A small masked image model, trained from scratch.
Model: 48-pixel images, encoder arch vit, encoder norm layernorm, encoder width 256.
Data: trained on microscope photos of single blood and bone marrow cells, 18.7 epochs.
Rows from block 5 of the encoder, named by matrix and row number. Each number is 128 + 32 x the weight over its row's rms, rounded and kept within 0 to 255. All counts start at 0. Numbers have three digits each. After the name is the row's rms in percent of the matrix's.
# fc2: MLP down (encoder.blocks.5.mlp.fc2.weight, 256x1536), inputs 516-601
fc2.2 103:128093128128193106128128128178128200176128128174128092174128089128128128128128128128156128068128128128188090099100128171128099128076128145156128128206128128065128128055087128179113169128057091128039175162128128064095128049074128128047071128122163162128128103
fc2.3 100:026173128128110128128128121101175063075212115128053128078128107128163128128171169102128175128087099128128128091163178107128073128128155143011128128167159128081098100128165179168051128128128157116162093235128080128128128186128212128196163128192175177094128101
fc2.4 098:072128090128128128128095151128108128076086128128162184075176102108149128128128128128128097178084128128128059128157035128128162090128169128128128128128128096072091080049128101107128128128128128184128018128115191128106128128094159128160128128128156128086097189
fc2.5 109:128128175076128128128128144153128171128128158128159092192098128049142081145128128144204128128161072048128105069128172087128128073110128128115142128181070108107145151128128051161128190166111096140128097163071094168128169128184077128193088128101128128119128128
fc2.6 101:184128135097167104134128128128128128128128094128156158128128155078120128150128128128128183128128128166128128145095128128100128128168128075128059128128075095097102062066156128128128128128128176188113116158128061128128091160101128128128128089177128089128151196
fc2.7 095:157089128128128080128095128128193128128128191128195128082128163167174128113128066128128128128128128128184111071128128160128157192063128128128128083128128128103128102128128128128128083128150045100185128155128160128128202161128128188128164138175128096128128223
fc2.8 103:014150128128128128128155128128128166128128077128151103128138128128128154128128128128128078163166081128195128128128168128128128075069169128084128173128128067128104128054162128105100055188128128157128105128128155128104105128097180128128128153118128190102072148
fc2.9 098:128089128165156070105128128108128184128106096148066098186079113128128128128128175147215128055128067160128128128128065104109112196128145128113146128128082128088128128168107128128128128128087203128083128128069128142128086128128064128070128147181162128067078193
fc2.10 107:088128128092128168174128128172118092160128078072167128030169065163128128128080058128186128128128162159128128114128066128128121083161195166128128172128128162175110128115128128128172040191153128138085183128128166034128118128162172078128110128128128128128157128
fc2.11 100:093109169103128175128128128128157128166128128128212198175128128101183128128128190128165116128182086094128179171142160166090156128111172042147155128128128128100128162115083128204139128128088128069080150112160128097128128128099168069128128163180161184128166038
fc2.12 094:157128128128128128128117128128128128082079153105186128102128128060128101128059169128177128128128181069099128128172128128128128176128099128164168128138128128113175128099128128128087128147128128086090194128206145138097160099081128128128103128128128189128154174
fc2.13 101:128175128074067162128128096061128095128070128143128163128128128171092128082141147106128162107145162169075128128128172094093128095106128088128093128147071090066128070128076090128091048065070128209046141128099173128128096204090128095128128128128128128128083097
fc2.14 100:128153128106128094155128128161128128128143128128128082204128152149128200170158128128144063112089128128200189165128128128128128128108157128142128128082128128184155128128128162105128128181128128170128167128164149128128128128128128150142128154128157128128128101
fc2.15 102:128128098128128100076076165058102128128128100128185128076115170107128193128128128128154149153128128158138128092128108128170128150146128128128110128143086152128128182128128128128128072128190104160128086217113128054147128086128128128128128128182128110101128194
fc2.16 104:204128128099164128128200128177128128128109152128191128159128128128128162128128103201100180109128128094173128058128183110128128128128128128128128095128128128128128128165128079128105188128051096128128229128160128103163128039128021128085128186128120054128128195
fc2.17 099:176128106128128177143054159113128085174128088128086128088155128128128185092076081093128209210128043128128128087128148078196128128082128023061128158128128128128169128141128089128159090128128078153128128144083128128128076181094128128128084062128128128128128202
fc2.18 094:155128079157103128128128128128128073128128128128171128155128205128128110160165128128128167049094163128180177094128080112101128128128180128173072128128128128128128128128128128128094128128152128128128128108081149128128099172128128128128128128128100167078072045
fc2.19 100:128128128128128128108128159128097128128079128128104149128166128060128108128103116128128088089188128111045199073128110128164170128128070044128153128128105148152068128147196079128092128061101091128174128108128205128128077188098077100128082044128114128128151128
fc2.20 092:128170128142128095091077128128128099082128128128143162097128128081106166109128161177128128128128190128128114173128143128155128079128128128180094128147150066128077107188128128128084128128118200128128128128128128093084128083077128145177128128128128128173128160
fc2.21 097:128092171172128107114086165072155128128128066128128148128145182128089128128128091154072092148128128128196165128193128090079128151095083103093128128128128155128151063167128100128128128128229185128195151083083100174128128172165128138076170191128128191128091107
fc2.22 103:128182170095128128128145109161128128128128128128128128128071085079128128158128128166128128091128185158202128216128175128165128128128128128090109061102128128212128102105128060128128128128089216197182172173128162164128128084128128148196128128128128115157102128
fc2.23 097:063128128151128089080157128149128055128128062128128158062128128128128128105208128128098128128128128070156128152192192128128165170128102188112128062143100128170128128056128128128084101148128223102194128076167128150128128079128171170105175128128128128128128128
fc2.24 095:128128096080128128128073128150128064056147128113100128128128068052083128128128035128152128128155128052128128178128094152128128128128068128074128159106128167167085128049128128060105128051154076205157128082077173128156128128128154106128128092128128128128128121
fc2.25 104:174045128128128079191090203191169128077210128128128073077176062193157078156093128128052128128099073128153178128099128128091143128067110092128128192187166128128128105100170128128094099191128113158128089189182128128166199156174188128084171128136128123128161147
fc2.26 100:128073157094076156128159128128128128128087128010128168128164128128146128193128128128128128128094111038128128128101143128082128128079108128079128051074101162128167128128076056128168128202137147086201155128128128079128128093128128128128128128128061128128095128
fc2.27 095:101103128069128070042128128128128128128128128160084076097159038128128128155128168088128140128116128167128128128161128092128128128171128149100035081084166128128080128128128181054091128128128128099128030170128128128167183128168168045128128128128128105188128128
fc2.28 094:177078145128105143128078128154128162128128128128128128128105128152128105107200128043171128163128128199050174119167155128128128047148128080172128058144128086128128128162128128086128104210128168149066055088128166173054202128109128095128128128164108168128128151
fc2.29 093:098098091088128128128075128128094128128128128128169128128128089128128128150128128104128128128163099097070161128140105128164144166128128128128081146104160089128155164128142128128128128128128063100068128128158151096128163128045073159094081128128128086078157222
fc2.30 100:128128101144100155128128102095070128128158036128128093073128164128093128128128160128128094128128150128128128074128109156128128168128128142172128090128149101128056087128156128128128128147128182157128174196191157128128128128092128128062136128128152165128156159
fc2.31 095:201086103218149128128128128088196149057128128165095077128051128157128128128128087128085099128154165128115128102128128128128166128128186072128093128201128128128192204159125155128128128254159128128173160128155206128128128100128168128128128128128128128062096104
fc2.32 103:179128148097128128091160103128073128128104128128128128142143154175128068128128128180142151128128107128128149072128128128093128152177069046128164111149145128097081157128161071128182145147166128155181164128159128143128128128170128153128089183128082143199128128
fc2.33 100:128164128182160068086128128097193128096128128154128171087128168128128128128097128128128128149142128128128107128128128128143128128128074095115094128154128160128075157128054128113145088128128128157062128162128128128192128074222079172128090128128106128100104128
fc2.34 103:128172128128128165128048112128128128128168128090128128128157102111128206128104128128128147128101128160047128128128085089149128108179128172178128057159128128128091128128128174076128073063143147198128191128105167128128128156128061221128098095192091100128128159
fc2.35 099:193167057149156191128168128154128128159184128197128172128229128183160179165086128103150100162162201128128151128128174161128128157128128191095128098128128128065165128147128128167128128081128128128092082128157101096084128090065155128128128128128167128075128128
fc2.36 099:091128128128046128128128100128096128081128128100188156128128082095128128128128128072128128171030128128128151128187128128093086128128158177128178163128097092255098128128128128105157128194051157087074128106128128128074128110050128082128148128165128128128128128
fc2.37 095:128165094128077054035128128128128209100042128128054128101128059084160062128087088128101128099144128128128128112128128086128090128152091078164080128185128185128069096147128099106088082128128128147080128219079128128164128128167055128053082181166128128128128250
fc2.38 098:076128128128128175102186166080128128128128105128128128128083105128161128128084053128128128128128173153128188165128128154128128096186128228101188174083128128128128128128165162128128128128163177213195149193085080145128156128195196128128128128105141182113162150
fc2.39 105:228144128145102074128091084128172128151128097152128128128071181103151128087128175128128052128089128128128070163128176078128072128128128077193169128219169128128128095157084103128128128184128128128141128170128068128086128159155128128095128110153103171128128096
fc2.40 105:163062206128128128128128128128138128139149183228153083128106128096128128173080128128190128090128128128174128085128119044168128128128128083153078074128087128128186109128091128092128099164093165078089128128168090160128180040128128128128168064142128128128128128
fc2.41 099:128128089128128128128128128128110146128128128186128082128063104128128164179128204092160149128128128128055128128158035128101128128128128150095097160128128128187128106078173153128101094128128128128073108128067128117128128064128128128128128078128185128098128072
fc2.42 096:128128116128073093071090128164128075128128227162128095095128128190128086156128158128098097100128128095145076128160128088128089197128128183180099128128075128148187128170115096128157128128128015128048075152085128128105097109080128128128128069111100128128128128
fc2.43 104:128118128150108128169091128128144063016128128038105128128128128049128128069158128128191173128035128128148088096128090128179062128115128128106128102128128128128128128105093128128070128152062040128128179128187185175128128168152163172128128165198128185128111128
fc2.44 096:056128104128059155128128128160063128128188071128128153087128128069101128087192128128092099128089128128128128128164153128128128128128128128121180128128128167128128159128128089128128128166185098128128128128128160128066094079149128128128128128128141128063128128
fc2.45 098:147168128128136051081128128099128128121093088128138128128128083128171186164189128070128095099128215159088128128128183128128128091153128158164128128128128128128128190213128128128196128128096128128128128128128128099062128108100128082128128128100194128128128163
fc2.46 105:145113097144092128128114128162158128177108205128128180128066128083128157115128128094128113145087084128099128168128177128095128128161175128163128152093128128171128167128128128128163103128170216128065128088176128128090128166128156175102177161117128128128128081
fc2.47 104:181105163144140128087128128161128128128128090128128128128128128173128114128128083128156128128053128114128094153096128128087128128158128128128164128094128128128176089081173159160073157128161128077128105128128128128120128128035142144128128165128128161128148128
fc2.48 093:157170093109128095202128164128183099128104105128154128128144128163159128148099166086157128095084092128084089128128128128128075167128128128155128084150175160128128128143128147172128152134128102062128128071128128128105128128155128149128128128128128160097145076
fc2.49 099:143108143128128174102128128128128128128084128091161128128128081162128141106128077128128128095171128128102161128092128072128102141128128184093105128128128128128128155176200128128128128118184128128128128128128128148187128128170128128156074180096128128128128128
fc2.50 096:098200100108063128068128151128193128128155172128128128103128192056128137128128128128128128128128128100077076128128096103128128128128128128097128142076128128206103128128159157083106033128128103128190106128090191102128177128128164128156128157128128085128128128
fc2.51 102:244128128128102128128128128128128148184128110128128128128178169175177100128128128128184128128194109053107128128083178166169160128128128128114128128106128128175148128189128128082198099087128096160223150059195128048128169128183204128174128189128145103085075128
fc2.52 095:128128128128104128128128128045070128085090055186128180167150128128081128128128128146128161128083156128128107128128240128128155128128091128077163189128128100090079128128128083067128152168128165128128128128128098220170176174158152128167128128107128141128128128
fc2.53 100:210128102082128175128156168070128064087128130128128128128128137154128128106100128128128147176096128170193128098184042148128149128128128178170128128091128162128159161156128069128128184128103128128128128128150128182099128128155128128202087128136128138128172082
fc2.54 105:045166128128178202139104128128128128219128083128128106128128088036128188128128128128149128164128128198128144128151107175176128093128112128075128128128164204128128128084162128128162128128128159190168097163096128110128104128097128113128091128204128158158110128
fc2.55 097:040128128128128128128128171128128161128128128166078128128071128083168128155183128080137128128128204128087128128101128128128153188128128128128128128212061128128121118072128137151041128128128128108088128142174093128090097128128128128200167112162140108128088128
fc2.56 095:088128094076148149128128178146128114128103128076128188128078128072144128107128128128168162128185128158150148183128128128128166128114176098094128128128058128193154198072128095128128080128184189128089184128128128168154128096128128083104143128198178185128089128
fc2.57 111:092128176128054098064073128128087204128111128128128128128094085140104128128128078128055168090161128128128128128179128099128174128100109128090128128128115170128028160128128163098080128189166171189176128184128146180128182092128082128128105128085146128172128170
fc2.58 096:128128128128128078176128148104128128087128108046079046128168109050210149128183101128148128128128143128128128128128128128128159128056128063128128128128128087128128169139128128128172190128165176059079162253153098082128042054166198031210128151128128128128176167
fc2.59 111:106042109128128075128128128120069128049128190192128106074128128128175180183164075086058128128068128214081141091128184056055128098093094092083120128128128165128099128158128149128128128079162128103128140059083128085146159067089128128128128128128093128106128128
fc2.60 107:171128198128128159128128128128128168128128128128128119128218188128128163128201128128085175089128128170128086128112060128069128160128049128128152128136128148128150128096128128100128128128192128128128128153143073128101118084166128168168128057099128185128128128
fc2.61 099:128128175128091150128128090075128070128077128128128104128128161172128085099128128128234147082167095092128128092142128085128106128128128179128128128128107184050128128179060128085169128128092128087146106056086128128128128149173173128137162128128128128103128060
fc2.62 100:095128128128088153045110061128128108094128128128128128128177158117171107128187169128128088128128128106128110154083255071161094081122128128052091128128155128047142107151128197128128128128128128168128128178128152128128226128128128128128128128096128128128128128
fc2.63 104:054200096092098101128094128128128151043128146128154173098173128184128128169160155128106128169087196173072128128105110089128160167128128128128128128128083128157098128166128177128128128156180128128128128168098176128157101128128098165128162096128128072170065156
fc2.64 097:128098128164112128128139142128128128077157151128128128184094128128182163128128082128128181188113128128075093128160128098128194128128119076128090104128128128154128128087128195074159113149128128128089156128128173128128128128128128128128128128208078084128128220
fc2.65 096:128128128128081128158128128128128152080161152128082128128128128040128128099144128205128128163084128078128065128128128177128128128128078128097173184047145081128128167128212085096084128189128128186084094128128128128128086088098157165074097048128167128128128076
fc2.66 093:128128128128101113128175128128128128177128128128128207173128128064175128128031128154128102128128128079152128128128128165128184090128128128094102128115128078128164128128106128106128128128128128128166095052128128164128052128104100128128091128128128128128088154
fc2.67 096:164101128128100128128128128156128128128087179128128099128147071082117160216128089128067128175128213214085128174094080136098128128128091179153150128128128128164142076128128151087159075128090128128078155128128141128128056128042128048128128085092128128150072157
fc2.68 098:128128128183128128128172128159128162173222113128148128128128175063128101156128093168077128128128128128110083128128128128177128189128082128128154128128069091168128163128128128128128128128082128158195107159128128128128175081128128128096128128128128099128097128
fc2.69 101:065138102208128149128104128128128128128128128178177144128093128128128128128071128128128158168128128068128128128128128152175128080128128077074128046128128128075128162108110128128181177128167058128151128128065128128100073150113128116167128099128147152128052176
fc2.70 097:128186088128089128128177083139128128128094128128128179145128128128128077085128064128128096128128128128128128128128128128164144152128090151128190128151109128068060095145128128128128128063106204101081128168098128128157128182156120128101128057192128056159128128
fc2.71 095:170128095047097128082175128128187128128128128128128128128084183128128163027156097154128151128128128128128128176128063169163110128209144128128128128082128128210128098105128163128083094147091181148103185176190128084096176186113128170128128128128128128169128128
fc2.72 104:128167128200075128025128128202107193128128128236104128155128170128128128128128187128053092128160088128152128060080170128128080128128128051159166128199128128054183147128068128128128112128128143128128128128092128078111128179149093128128071109086106058049068128
fc2.73 093:071181176168128128128098080128128063128140128103088128128108248101128104128167143100128095088187128128128133113128094183128128128128128187128128090128143161055093128085128082128098128206128128112173071128082150128162128171128128128128205058163155102128128170
fc2.74 094:128101176128128171135165153182128128128128128128091097097128128184080087161138128128092128102097128128128128128141128179128156128128097128128128128077128128128167128204138128128146128116111087144128142088091163128128106183106090128177091128128128128128114128
fc2.75 105:128128144106082128128065137128099128128097093128146128183100128054128106128128128164157107161128075107175155067128128145128128128103163128128128089152128128128175167181128102128128128184128128128128128128141148151189128128180109175128128207128128157109158154
fc2.76 100:117128164128128128128128128128086170128128128128075092128093128092148128128128098128185148149128164190128128211128103128128128169128157168163128172128128128128128103170128128108128179176128141191128145128128128128149166105128073128069166165128128128128157154
fc2.77 105:012128128084128128075128063128128046128128128087128128080128128091105128109155128128091168128128128102106174084128128128128191128067164075147092038075128108081057128053155128157128128153146128147128091128110163128128093211128128152128128128201128094128150128
fc2.78 099:128145106128128194128192128184084066098169202188166154128128128169128180128128147183128148067075158128128077064128085128074128128188128128089092128217128128153128081128128162128090128128128064128128128128128128102128168128128073128155128167055128128128128061
fc2.79 094:180097128128203128128165128128128211095200062029099167128128085176171128107128128175104128152175172128169128184128128128171128076128128128128153128128029128197097083085128148128157159128161142058128128128191084208128128128128128128175140128128141077128076128
fc2.80 103:097128095128128183096101128083102071100128128079128052110095128128128161155093128068150111088128163128128083097128128106161143169103128128104128112198096154097176128106176171128100128196128077192128163161128128128085128072128087183217041128128158128128089128
fc2.81 090:068128149128128128140128128128128128193194128128174140128128094069128085128079067144128157128128110128128128128128148128071095128128080082128180093046174087083128128128128101128087128128128128128195128128128093190128178177056115086128128128094128128188128128
fc2.82 100:128128076091128128128128128128128072168128054128071128059096128106128169102128114128154128128128128143110099128128128146128099155079093195098128193128128128128128128128155128173128128128104128160220067128161074070128128104052128128128112128080128128064073151
fc2.83 102:128085128111128128196128158089091164128110128166128095168128075128128117128128151176075078068099098194128212174106081144128148090128169128128128152128128062145155162168128092175146173143193239084066170146060128246128128128089104128105067177088088184107156128
fc2.84 111:164109128102128128105128128128128085128076082128098128079128164128150080128050065128170128128128235128160128070142128149153182110151204128128081066128177128196074128077128068175100089128094065144079128104128090085128128178188067128176077217167105128128054128
fc2.85 103:099089101158128158128128128150154128185128128139128128079128077174149110128128128069151151128100163078166128128128128153057128099188177128182128128128151128128128188206091035185128188207128081128087104128128145156128128128101149128141128178076128148128128067
fc2.86 111:128128182180164166071128173128093128049128128128128095128128085195080128098071081128128128128128128128128128100198073158201128128128128207080169160128128128167155149128191128128079128128128187128181189128128166081164050119075101128128100215142128156128153171
fc2.87 092:109128128128163128217164128128110128128128024128128128080079089128160177087087128128078101128128128098128167128128128104128170072098128178128092147128128092087128128104181128128128186128128089128128128128128089128128128060128128165128092128128128128167128128
fc2.88 101:170171128128128128128128128128093128119128061128128128086128159184128086128082089128128128128089128103128128128128128128128209128128209128128128128128173128166128100128128050115151058161128172184193128128128119128128092207184165093128128128128087128128128128
fc2.89 112:128064128128128106185092128082128128128115000128095065114128046204128128105107172128128108162128128084128128189128146178128128065128071128093106160082114081105054128128167083128128128198072086164104193100128128128128128092083128031057128128107169128128128128
fc2.90 104:166128128128175102122128158116128099128148152117128088128092225159128082181086086065128128098128128161128067128111092128150140150163107162128128098104156201141128128128128188183155104128128128165128082128148128128128128103104128128128128067073097081128103172
fc2.91 100:128077128091097128215096065182128101128062171160128128175164040128102128113128168175128074128128094128128128093085195128128063128103128072128104128169131093128090095128128197159128181128128060128084128128042128139095128086080128107087128162128092179128165174
fc2.92 101:128128128090099128128094093128128199200153128128128128171074087128128128128128128100128100165128066194110107128158091143128128077072128110045160128128128078128027147072128169128173128128128093128154178128128128128128167090128087128128128128090128109128102185
fc2.93 103:161210128153165128128128174128128036158113128128128128092128072162115154168128128166111167128141128086116128128180128128128148078128192118128128031149128197170128128077169077128060156164155128128128099137128185161077152128098090096128174098128128128128128128
fc2.94 101:186193128128104164128183128128151128128100128177128147128128128174128060081128082128157128128128128070128128128104225143128100094128103128128128128175128107128128128199128128166035108073128128182166183075128128128128128061098128128190167128128128104128128128
fc2.95 103:170155113096128109128128094177058112128085158143128128102128153128128128089128084072091128064128128128179128128104157114128057128128092128161128128168168093202128128128128128128128128128105128187150128128084128128128128128128164160089103115128155128077151128
fc2.96 099:128128152110128139128093178089128128171155128128172128128155128165128088128128128128183187148128128162128128128083128128097128128128128128128087128165128140128128128128227087128201128128182065075042085075128128152128128206106128109128152128128128198128128096
fc2.97 097:128128128151128128128128140128081128128128172169215128147128128217085096182150128111128144128146105128175128128128048159170128093198103195128128128091056128140160163128146198161128157128128128128056156128091128128128164091085171128055105128128128128058128101
fc2.98 099:082128128147183150128128128128128128150107128000115160092154128148128114128128090128128157093128104128155128186128075178167128114103128128211128091086069148207128128128128092128128096243170128128128128089148145128128128174128170117128158128149128202104128128
fc2.99 093:128173128128128128128128037128128086088081128128089128128148128128164128147169128107085128164128184104128166128163128093128161128128128128108128128128128174068172128128068156107128172128086014128187074101128157128117174170128159128128081128103128128069086102
fc2.100 106:149152163128128128128128118085128170103128128128128176128128109128147128155128128128182155128128069128159187062095128186080095113128128128128158047108128128069128174074081128128150128128141128128128128053128128141128128152204108128159128194128162148176128128
fc2.101 097:128058149116085128096079118128128144128128128128128128101128128128149106128094170128190098128128128128161128128164128128128183128128128128155128097183128203128128128128095128128163128128128196145128128128128128128104128128079074085128099077128194128158169138
fc2.102 096:065128101144085128128128128128128101153188128207080102128161184128128128128128101128156128205148163128087128128128128097092189128128128065173128128168128107128056103128118128093152056044128077128102128128128128128128128092181128128128128071092146180128128128
fc2.103 094:128078128128128128076128089142157128043164128164086128087151184128163128096128128147128096128210077070128161128101128128128128128128128111128162157128187128067128170128128128128128197128128128128067170128072128106105101123060071128114075180069158128052128128
fc2.104 095:182128128128107128156128128128178164153128105128128151128146065158097128109207128113128072128085128128158071128128153056100165128128182128128128173128128128128128117103103128081170167128104128128128060128128092189172128081128098128128128045148093163168146128
fc2.105 097:188128128128128083128128128082061128094128089128128102128065128073108081159128128128128103101128166128226128078145091128173096128114128128172091128128197128128096150154128084128099128166128128128128197128169128109128098128128090128128041128128128058168128175
fc2.106 105:158166110128089128068083087128045179172128128128128128128128086078128067097128181147087116128163087179128137166128128128128096093128000145128128128128128091157128128128128128156128128092052191128144128128128128090128128128128173091165161098152092092128128154
fc2.107 094:086214144158091158196128102128182128164128128128128193128098128128178150165128148128151128128082128151192128128128128160128095183128083096153128128095128128128207100128128128167128128128128039081128128128180128082128128154109175169128128128128128128128076184
fc2.108 102:109128093128128128173128128128044105128109099128169142128128064189128128092128153099128128183128112104128128198128128106128106128162128081128086128099060091128099103128128128087128084051128128096128099128077120128077105081061128128057128086064145101128128128
fc2.109 101:143186128096128093177128085079086089128089128128158086088109128128128070170038128128128096128128091151091104128128128128146086128157172128128128163146124128128128111049102078128128128170128128128128128071098128128128128128177077108174114128128128128128150128
fc2.110 097:153066128155160128128128128128128190198128128128128099128093090070128097128077128128139156128169081045054128165128154128128128128128113155100128128128118128128128095128188128168128080128151128128215172128145109128128128128091164128106128095128166128128102128
fc2.111 100:128189104128084116128128128109128104012075128171128128084128128154128172092187128170100085128093183128128128229099128194128070106128106168113149128128128167100128128061128159128158095063082174148128128128128095093080128128128080128128128128128128099128128128
fc2.112 098:128128028128128115105128128138128146128149128144168128128157087083128196173128163128101108128190128154128128046128128201152128152171128128128101241076128205128162128198128128098128165128051101119148128089128177075093128128057081128128128095151128045097128147
fc2.113 106:188128128128149128128128128108147128110144128087128162128128169195128128177200156128128128095128114100139128085128143182128187115128161157085128071140176165128188128156107128160205128128152077128128128128128128167148157179171083160128128094128159078097141128
fc2.114 093:128128081188128102159128128093095216128128128062128128128128128179128091128178045128084161078128128088085128052155128158096128128093086128177176173128128128128128107102195057128128128128128128128164128077128145080128128128128128128128154128128128128128101128
fc2.115 102:159128073086128154128128128145094116128128059128128112128072128128128128128128072105171171128128128103128128110128178090128079128162128120162128128128101097128054128128128180128161128163128170128128104118048128159148178061128128128077128128163128151128128128
fc2.116 101:128128128185174128128062073128152128176128128047169196128128128165151128128128128165128181128183128151163128128160151152145162128166186113090128083128128128167083128070068128164192128082165101128102155128128128128128083128128157080085169128150128146128128155
fc2.117 102:191176112128128128103128128128128128089128128068070092169086128178100056088117128082128075187128182128128128128158128095168128128128128211128128189128128167128128102128128191146128128128184128128128128128128128095128016177091128128086065128095114168069128107
fc2.118 097:075077128097164090128090128159128163074092128128144175128087084128128128088128187128128159142128128157128128128128159151128100148056128128065179104065128128177128128128128128128128081158128128091128150128080162128105179156090079060128173173128128172192176173
fc2.119 095:128163128115110128128128128149157177166040128070178178100158145128128173128156128104128164128128128128128128214108178081169128128158098128128128128105050128084128128128086081128198187128172181128155196102128128128128128095182128070128158084083128128184128090
fc2.120 103:066071128128128105128152088128049128172128128162128128128113128041128128128160128159046128128185128128128128128076179128128128102128145055182128128173045128128128128185102144128128128155128222128128152091157195101100128128077128141128128128095128128128095171
fc2.121 103:143110128128171128173128128128128128167093128128128128073153155177128128159154128128128115075156220128102099192128193128140103128128128187128176079150128186179191128154150157076173128085128128093167149128128128094128161112102128059148128128128159088090068073
fc2.122 096:135128173155128154128128128128128128151170097231073128103066128128128128128099100128168150128100174076096128128128196189079128128089155094042128075194082128128171058128128128149057060128073053098176128162163128089128128179128128196174186128137128157096093128
fc2.123 096:183128128128128150128128128128128093165096098072102128128128056106128128128069066128128143203091096155128128151128105156097128128128128077070106128060163106128056149160128059128072128196100179146128083105172154128103128090128083079128128101128085095128170128
fc2.124 099:089151128158128169161195128128090128087168163128128203102151128171128160128128039102128128090128128128128048128085077146093154177179128107178075128066128116128098128128186161128166128085128128101203128128128128128128128128092128164128128128128128128183128086
fc2.125 096:089044128128156128179097128128128193150128128128128128100149128174128128128161128128076209083128203087158087216128128085087183128128128103128128128128128102128128128128128080077128128183128156173128128128144128128090105128086197128128161181128150148128128100
fc2.126 099:128181128128084128027151093092128081128128097128128128128128128162148035073128115128157128128128192128177128128128163155153128128128156154128166096128128128216128128105195074128128128128165196128173170164128155128128070099128128128128169128143163099128081050
fc2.127 104:128161068128128100128128128128181128071128153128128128128087193204177170086128159146177128169128128128128128079112128128128154115155128146128066152128098128128128128128093180205128128113090128090166128128150097128128128094164195116140128128128161103195111128
fc2.128 103:181157181168128171128152128128151128128155128085128165167112128128128128128128169141128128149128128128198128128128128128128128189128128089199182128164128128128128128185058174162182128128172087100128128049096091096116152082128097128128128128168156176152128109
fc2.129 100:087128128128171128128046128198128128128128159128128177205128078128069154142166128187143151189164055166113128162128086088128093128128164166093051188128082187128098128098181128085141128161128101128000128128128128144128164150128128107128128128166128128089128107
fc2.130 100:224113128128128158056128172062128089128179100128128128084173103128128081151128128200128128128128107128128140128163167128161128128061128128192128090170115142106128155152128059087080128157128160128128070128128128171128128128128128103128128174110164080128171128
fc2.131 100:092128128081128066128128041128107099160052128103161083128150128176159094049128138128074128201096128128128128153160128177182179075128128107165128082128075206128128128128063145128109054128150080128035128128128111128154074204088128189092103128103128185128128117
fc2.132 094:128151111169107128128128067200149128128128128159052128128128128065128185128087128128128149128055128128178089128090070128128110105128128142128112128094177086204166160108128189106064145154128049094142128128149048128128164128141128171162128128128151074128128128
fc2.133 106:185162112112083128128128086161128128176088128128152094083128104176044158106050091177128085171197191128128128153128056101154128174161072128128184132128174154128188151154065074097128128128157128165245094128128128128165128105128128162128081128055128128101128128
fc2.134 099:159205128076181128128128135128128128069128128096108144128128208109128128098096128128189103128128128183128128172108128181128128128140146158107128128082128156231128128124200128128128082182189154128128128128128149128208173154215128128128128128147013128128179082
fc2.135 100:245128128101102128128128128128096186192128128128066144051128159128128163128128079156179128142183128128062101128128086097109128128128176032128101089128128160105188128165128128086128175128147128180093050128128128128128128128164074128128128161196128128085128096
fc2.136 104:088088163185128128098128163103093167128174128128163174128128128062128101091128188128148107094163128128077128128128128081128128128128098053128128128128161061128150186128183037128128128083173168128183128167169089161169128145101128164078128128225150155128173128
fc2.137 097:200128128128082196128122128128128128128169093061072100161161140128162164128201180128128128128128128128106082128143157206062128107128128128188162156166187217067192128128128128110046214114128178093158086159128128178082128179146128200128128128128154128192217128
fc2.138 100:064072074128128128086099128093071193079161058192092115096128128128160255149128128101128128128128128128083128128179128161104128128084074168091128128149128128172128066128128217128128080037151181187204128239128128093128128157165154193128128089093128105128128128
fc2.139 101:128098128128113128128091128168128128128128118128128100128128128103155163128128128177112086128128173092184128063128128128101128128128097128059128144191097108088155111128080128159114128158078128128128128128128128057128173128201091161149128128128128051155188103
fc2.140 107:128128128100180149128154128117092109128128156128189086170104128112105167182140128091128128098128128128128128128128128187150103128128128159128128079170162164128193128077128128173128173070106128128000128128103159156092157128092068128128084177156128128163104164
fc2.141 099:061196128128152128128041093190128071123141128196128128128172168128147128128128128128154149170095128128128128128098128196128084088128173152094128098128105128104079128081128112169108098168128128128159128189069128110128166128128098114175128083153128104128176128
fc2.142 095:128128110128128128089182161128048099128128128128189128128128164195070079128128128128128154096165128155128128142103128128094152128085128158128128128053128079128153094128128128089128128128194090128128128128128128090128128128032128167105128128128147128128128091
fc2.143 095:128128101093147137128128097078128128099128071128128128128128156128128128072128086161128098161196128128086128128101174086089128106172128057078128128128128099128128112128085128102128158128089103056220175051128139092128180128178188160128128128095128128128109186
fc2.144 099:051128128145128099084128173157128128107209100128128088145144158128128055128128079128108115128090099102128128042180092174105045128128076205128128164128090086128103128065128128128141128128158128128102128128128128075128128128128128128128128128128128086138128128
fc2.145 093:128203128128094128219128103153128128128128128128128097128093052128128128128072076128163150128111218128128063175098094128128183128104077102128063168128128128128189086128085157128128028128128128128128109128128128090128076128094128128206128128128128060075087128
fc2.146 096:178128154089128128128160110185068128128128170069094128089188128128128155128128128171173145106057171128160148157128128087085141128128181128110128046081101128128030128128104155128160128128107111165076128128128128128128128128085096084086096128128128099128128128
fc2.147 100:050142187161087128128083128156047165180128128086206187177093128128163128128128128182128128179128128146167128128160116128094128128128128128096200174034128128128095094114088128103152128128128208128128128128102181176128057099106128128128128235128128128128128128
fc2.148 101:106105128152192053172128128102114128128155169093128128128128128128128128095128165128128128164086128128101109128200153150128167091128128152128156179078083128128192164128183162128128128128078128128128072182166163154128080128065128098075133128173162128092100069
fc2.149 093:128156107184164128128128128175128128072157163128071086128080128186128206145128128128184128128160128066078128163109128081128176163171110128128104113168084128128128128128114128145080148128166058128128128065128128199111146128094105128068128128170128128080128065
fc2.150 107:125128093128128128128128128128178128128128128174128128085043128128128179165128154128101079057195128128103128128128128128108128183128149128128128177128104128144152128157186201151183128128092096128161110195128116090072153080162075105128162108128128073152025128
fc2.151 094:185110128128164081128128080183128128128128128202128128102128168184128175160128169128172128166177181160084128128092207103099128128128162128128050175095128115142086060175086196144160128094128128128128128128128103099152128128128128122066128128086128128128108128
fc2.152 101:128087128128142088128128113128100128106091163128114050111128095128128119156128153087128071128086128109105176128097128128085097128045128128161128102078102128128064170074128128092152128128116128117067128169128128128094128128128086065092128128128162128128128131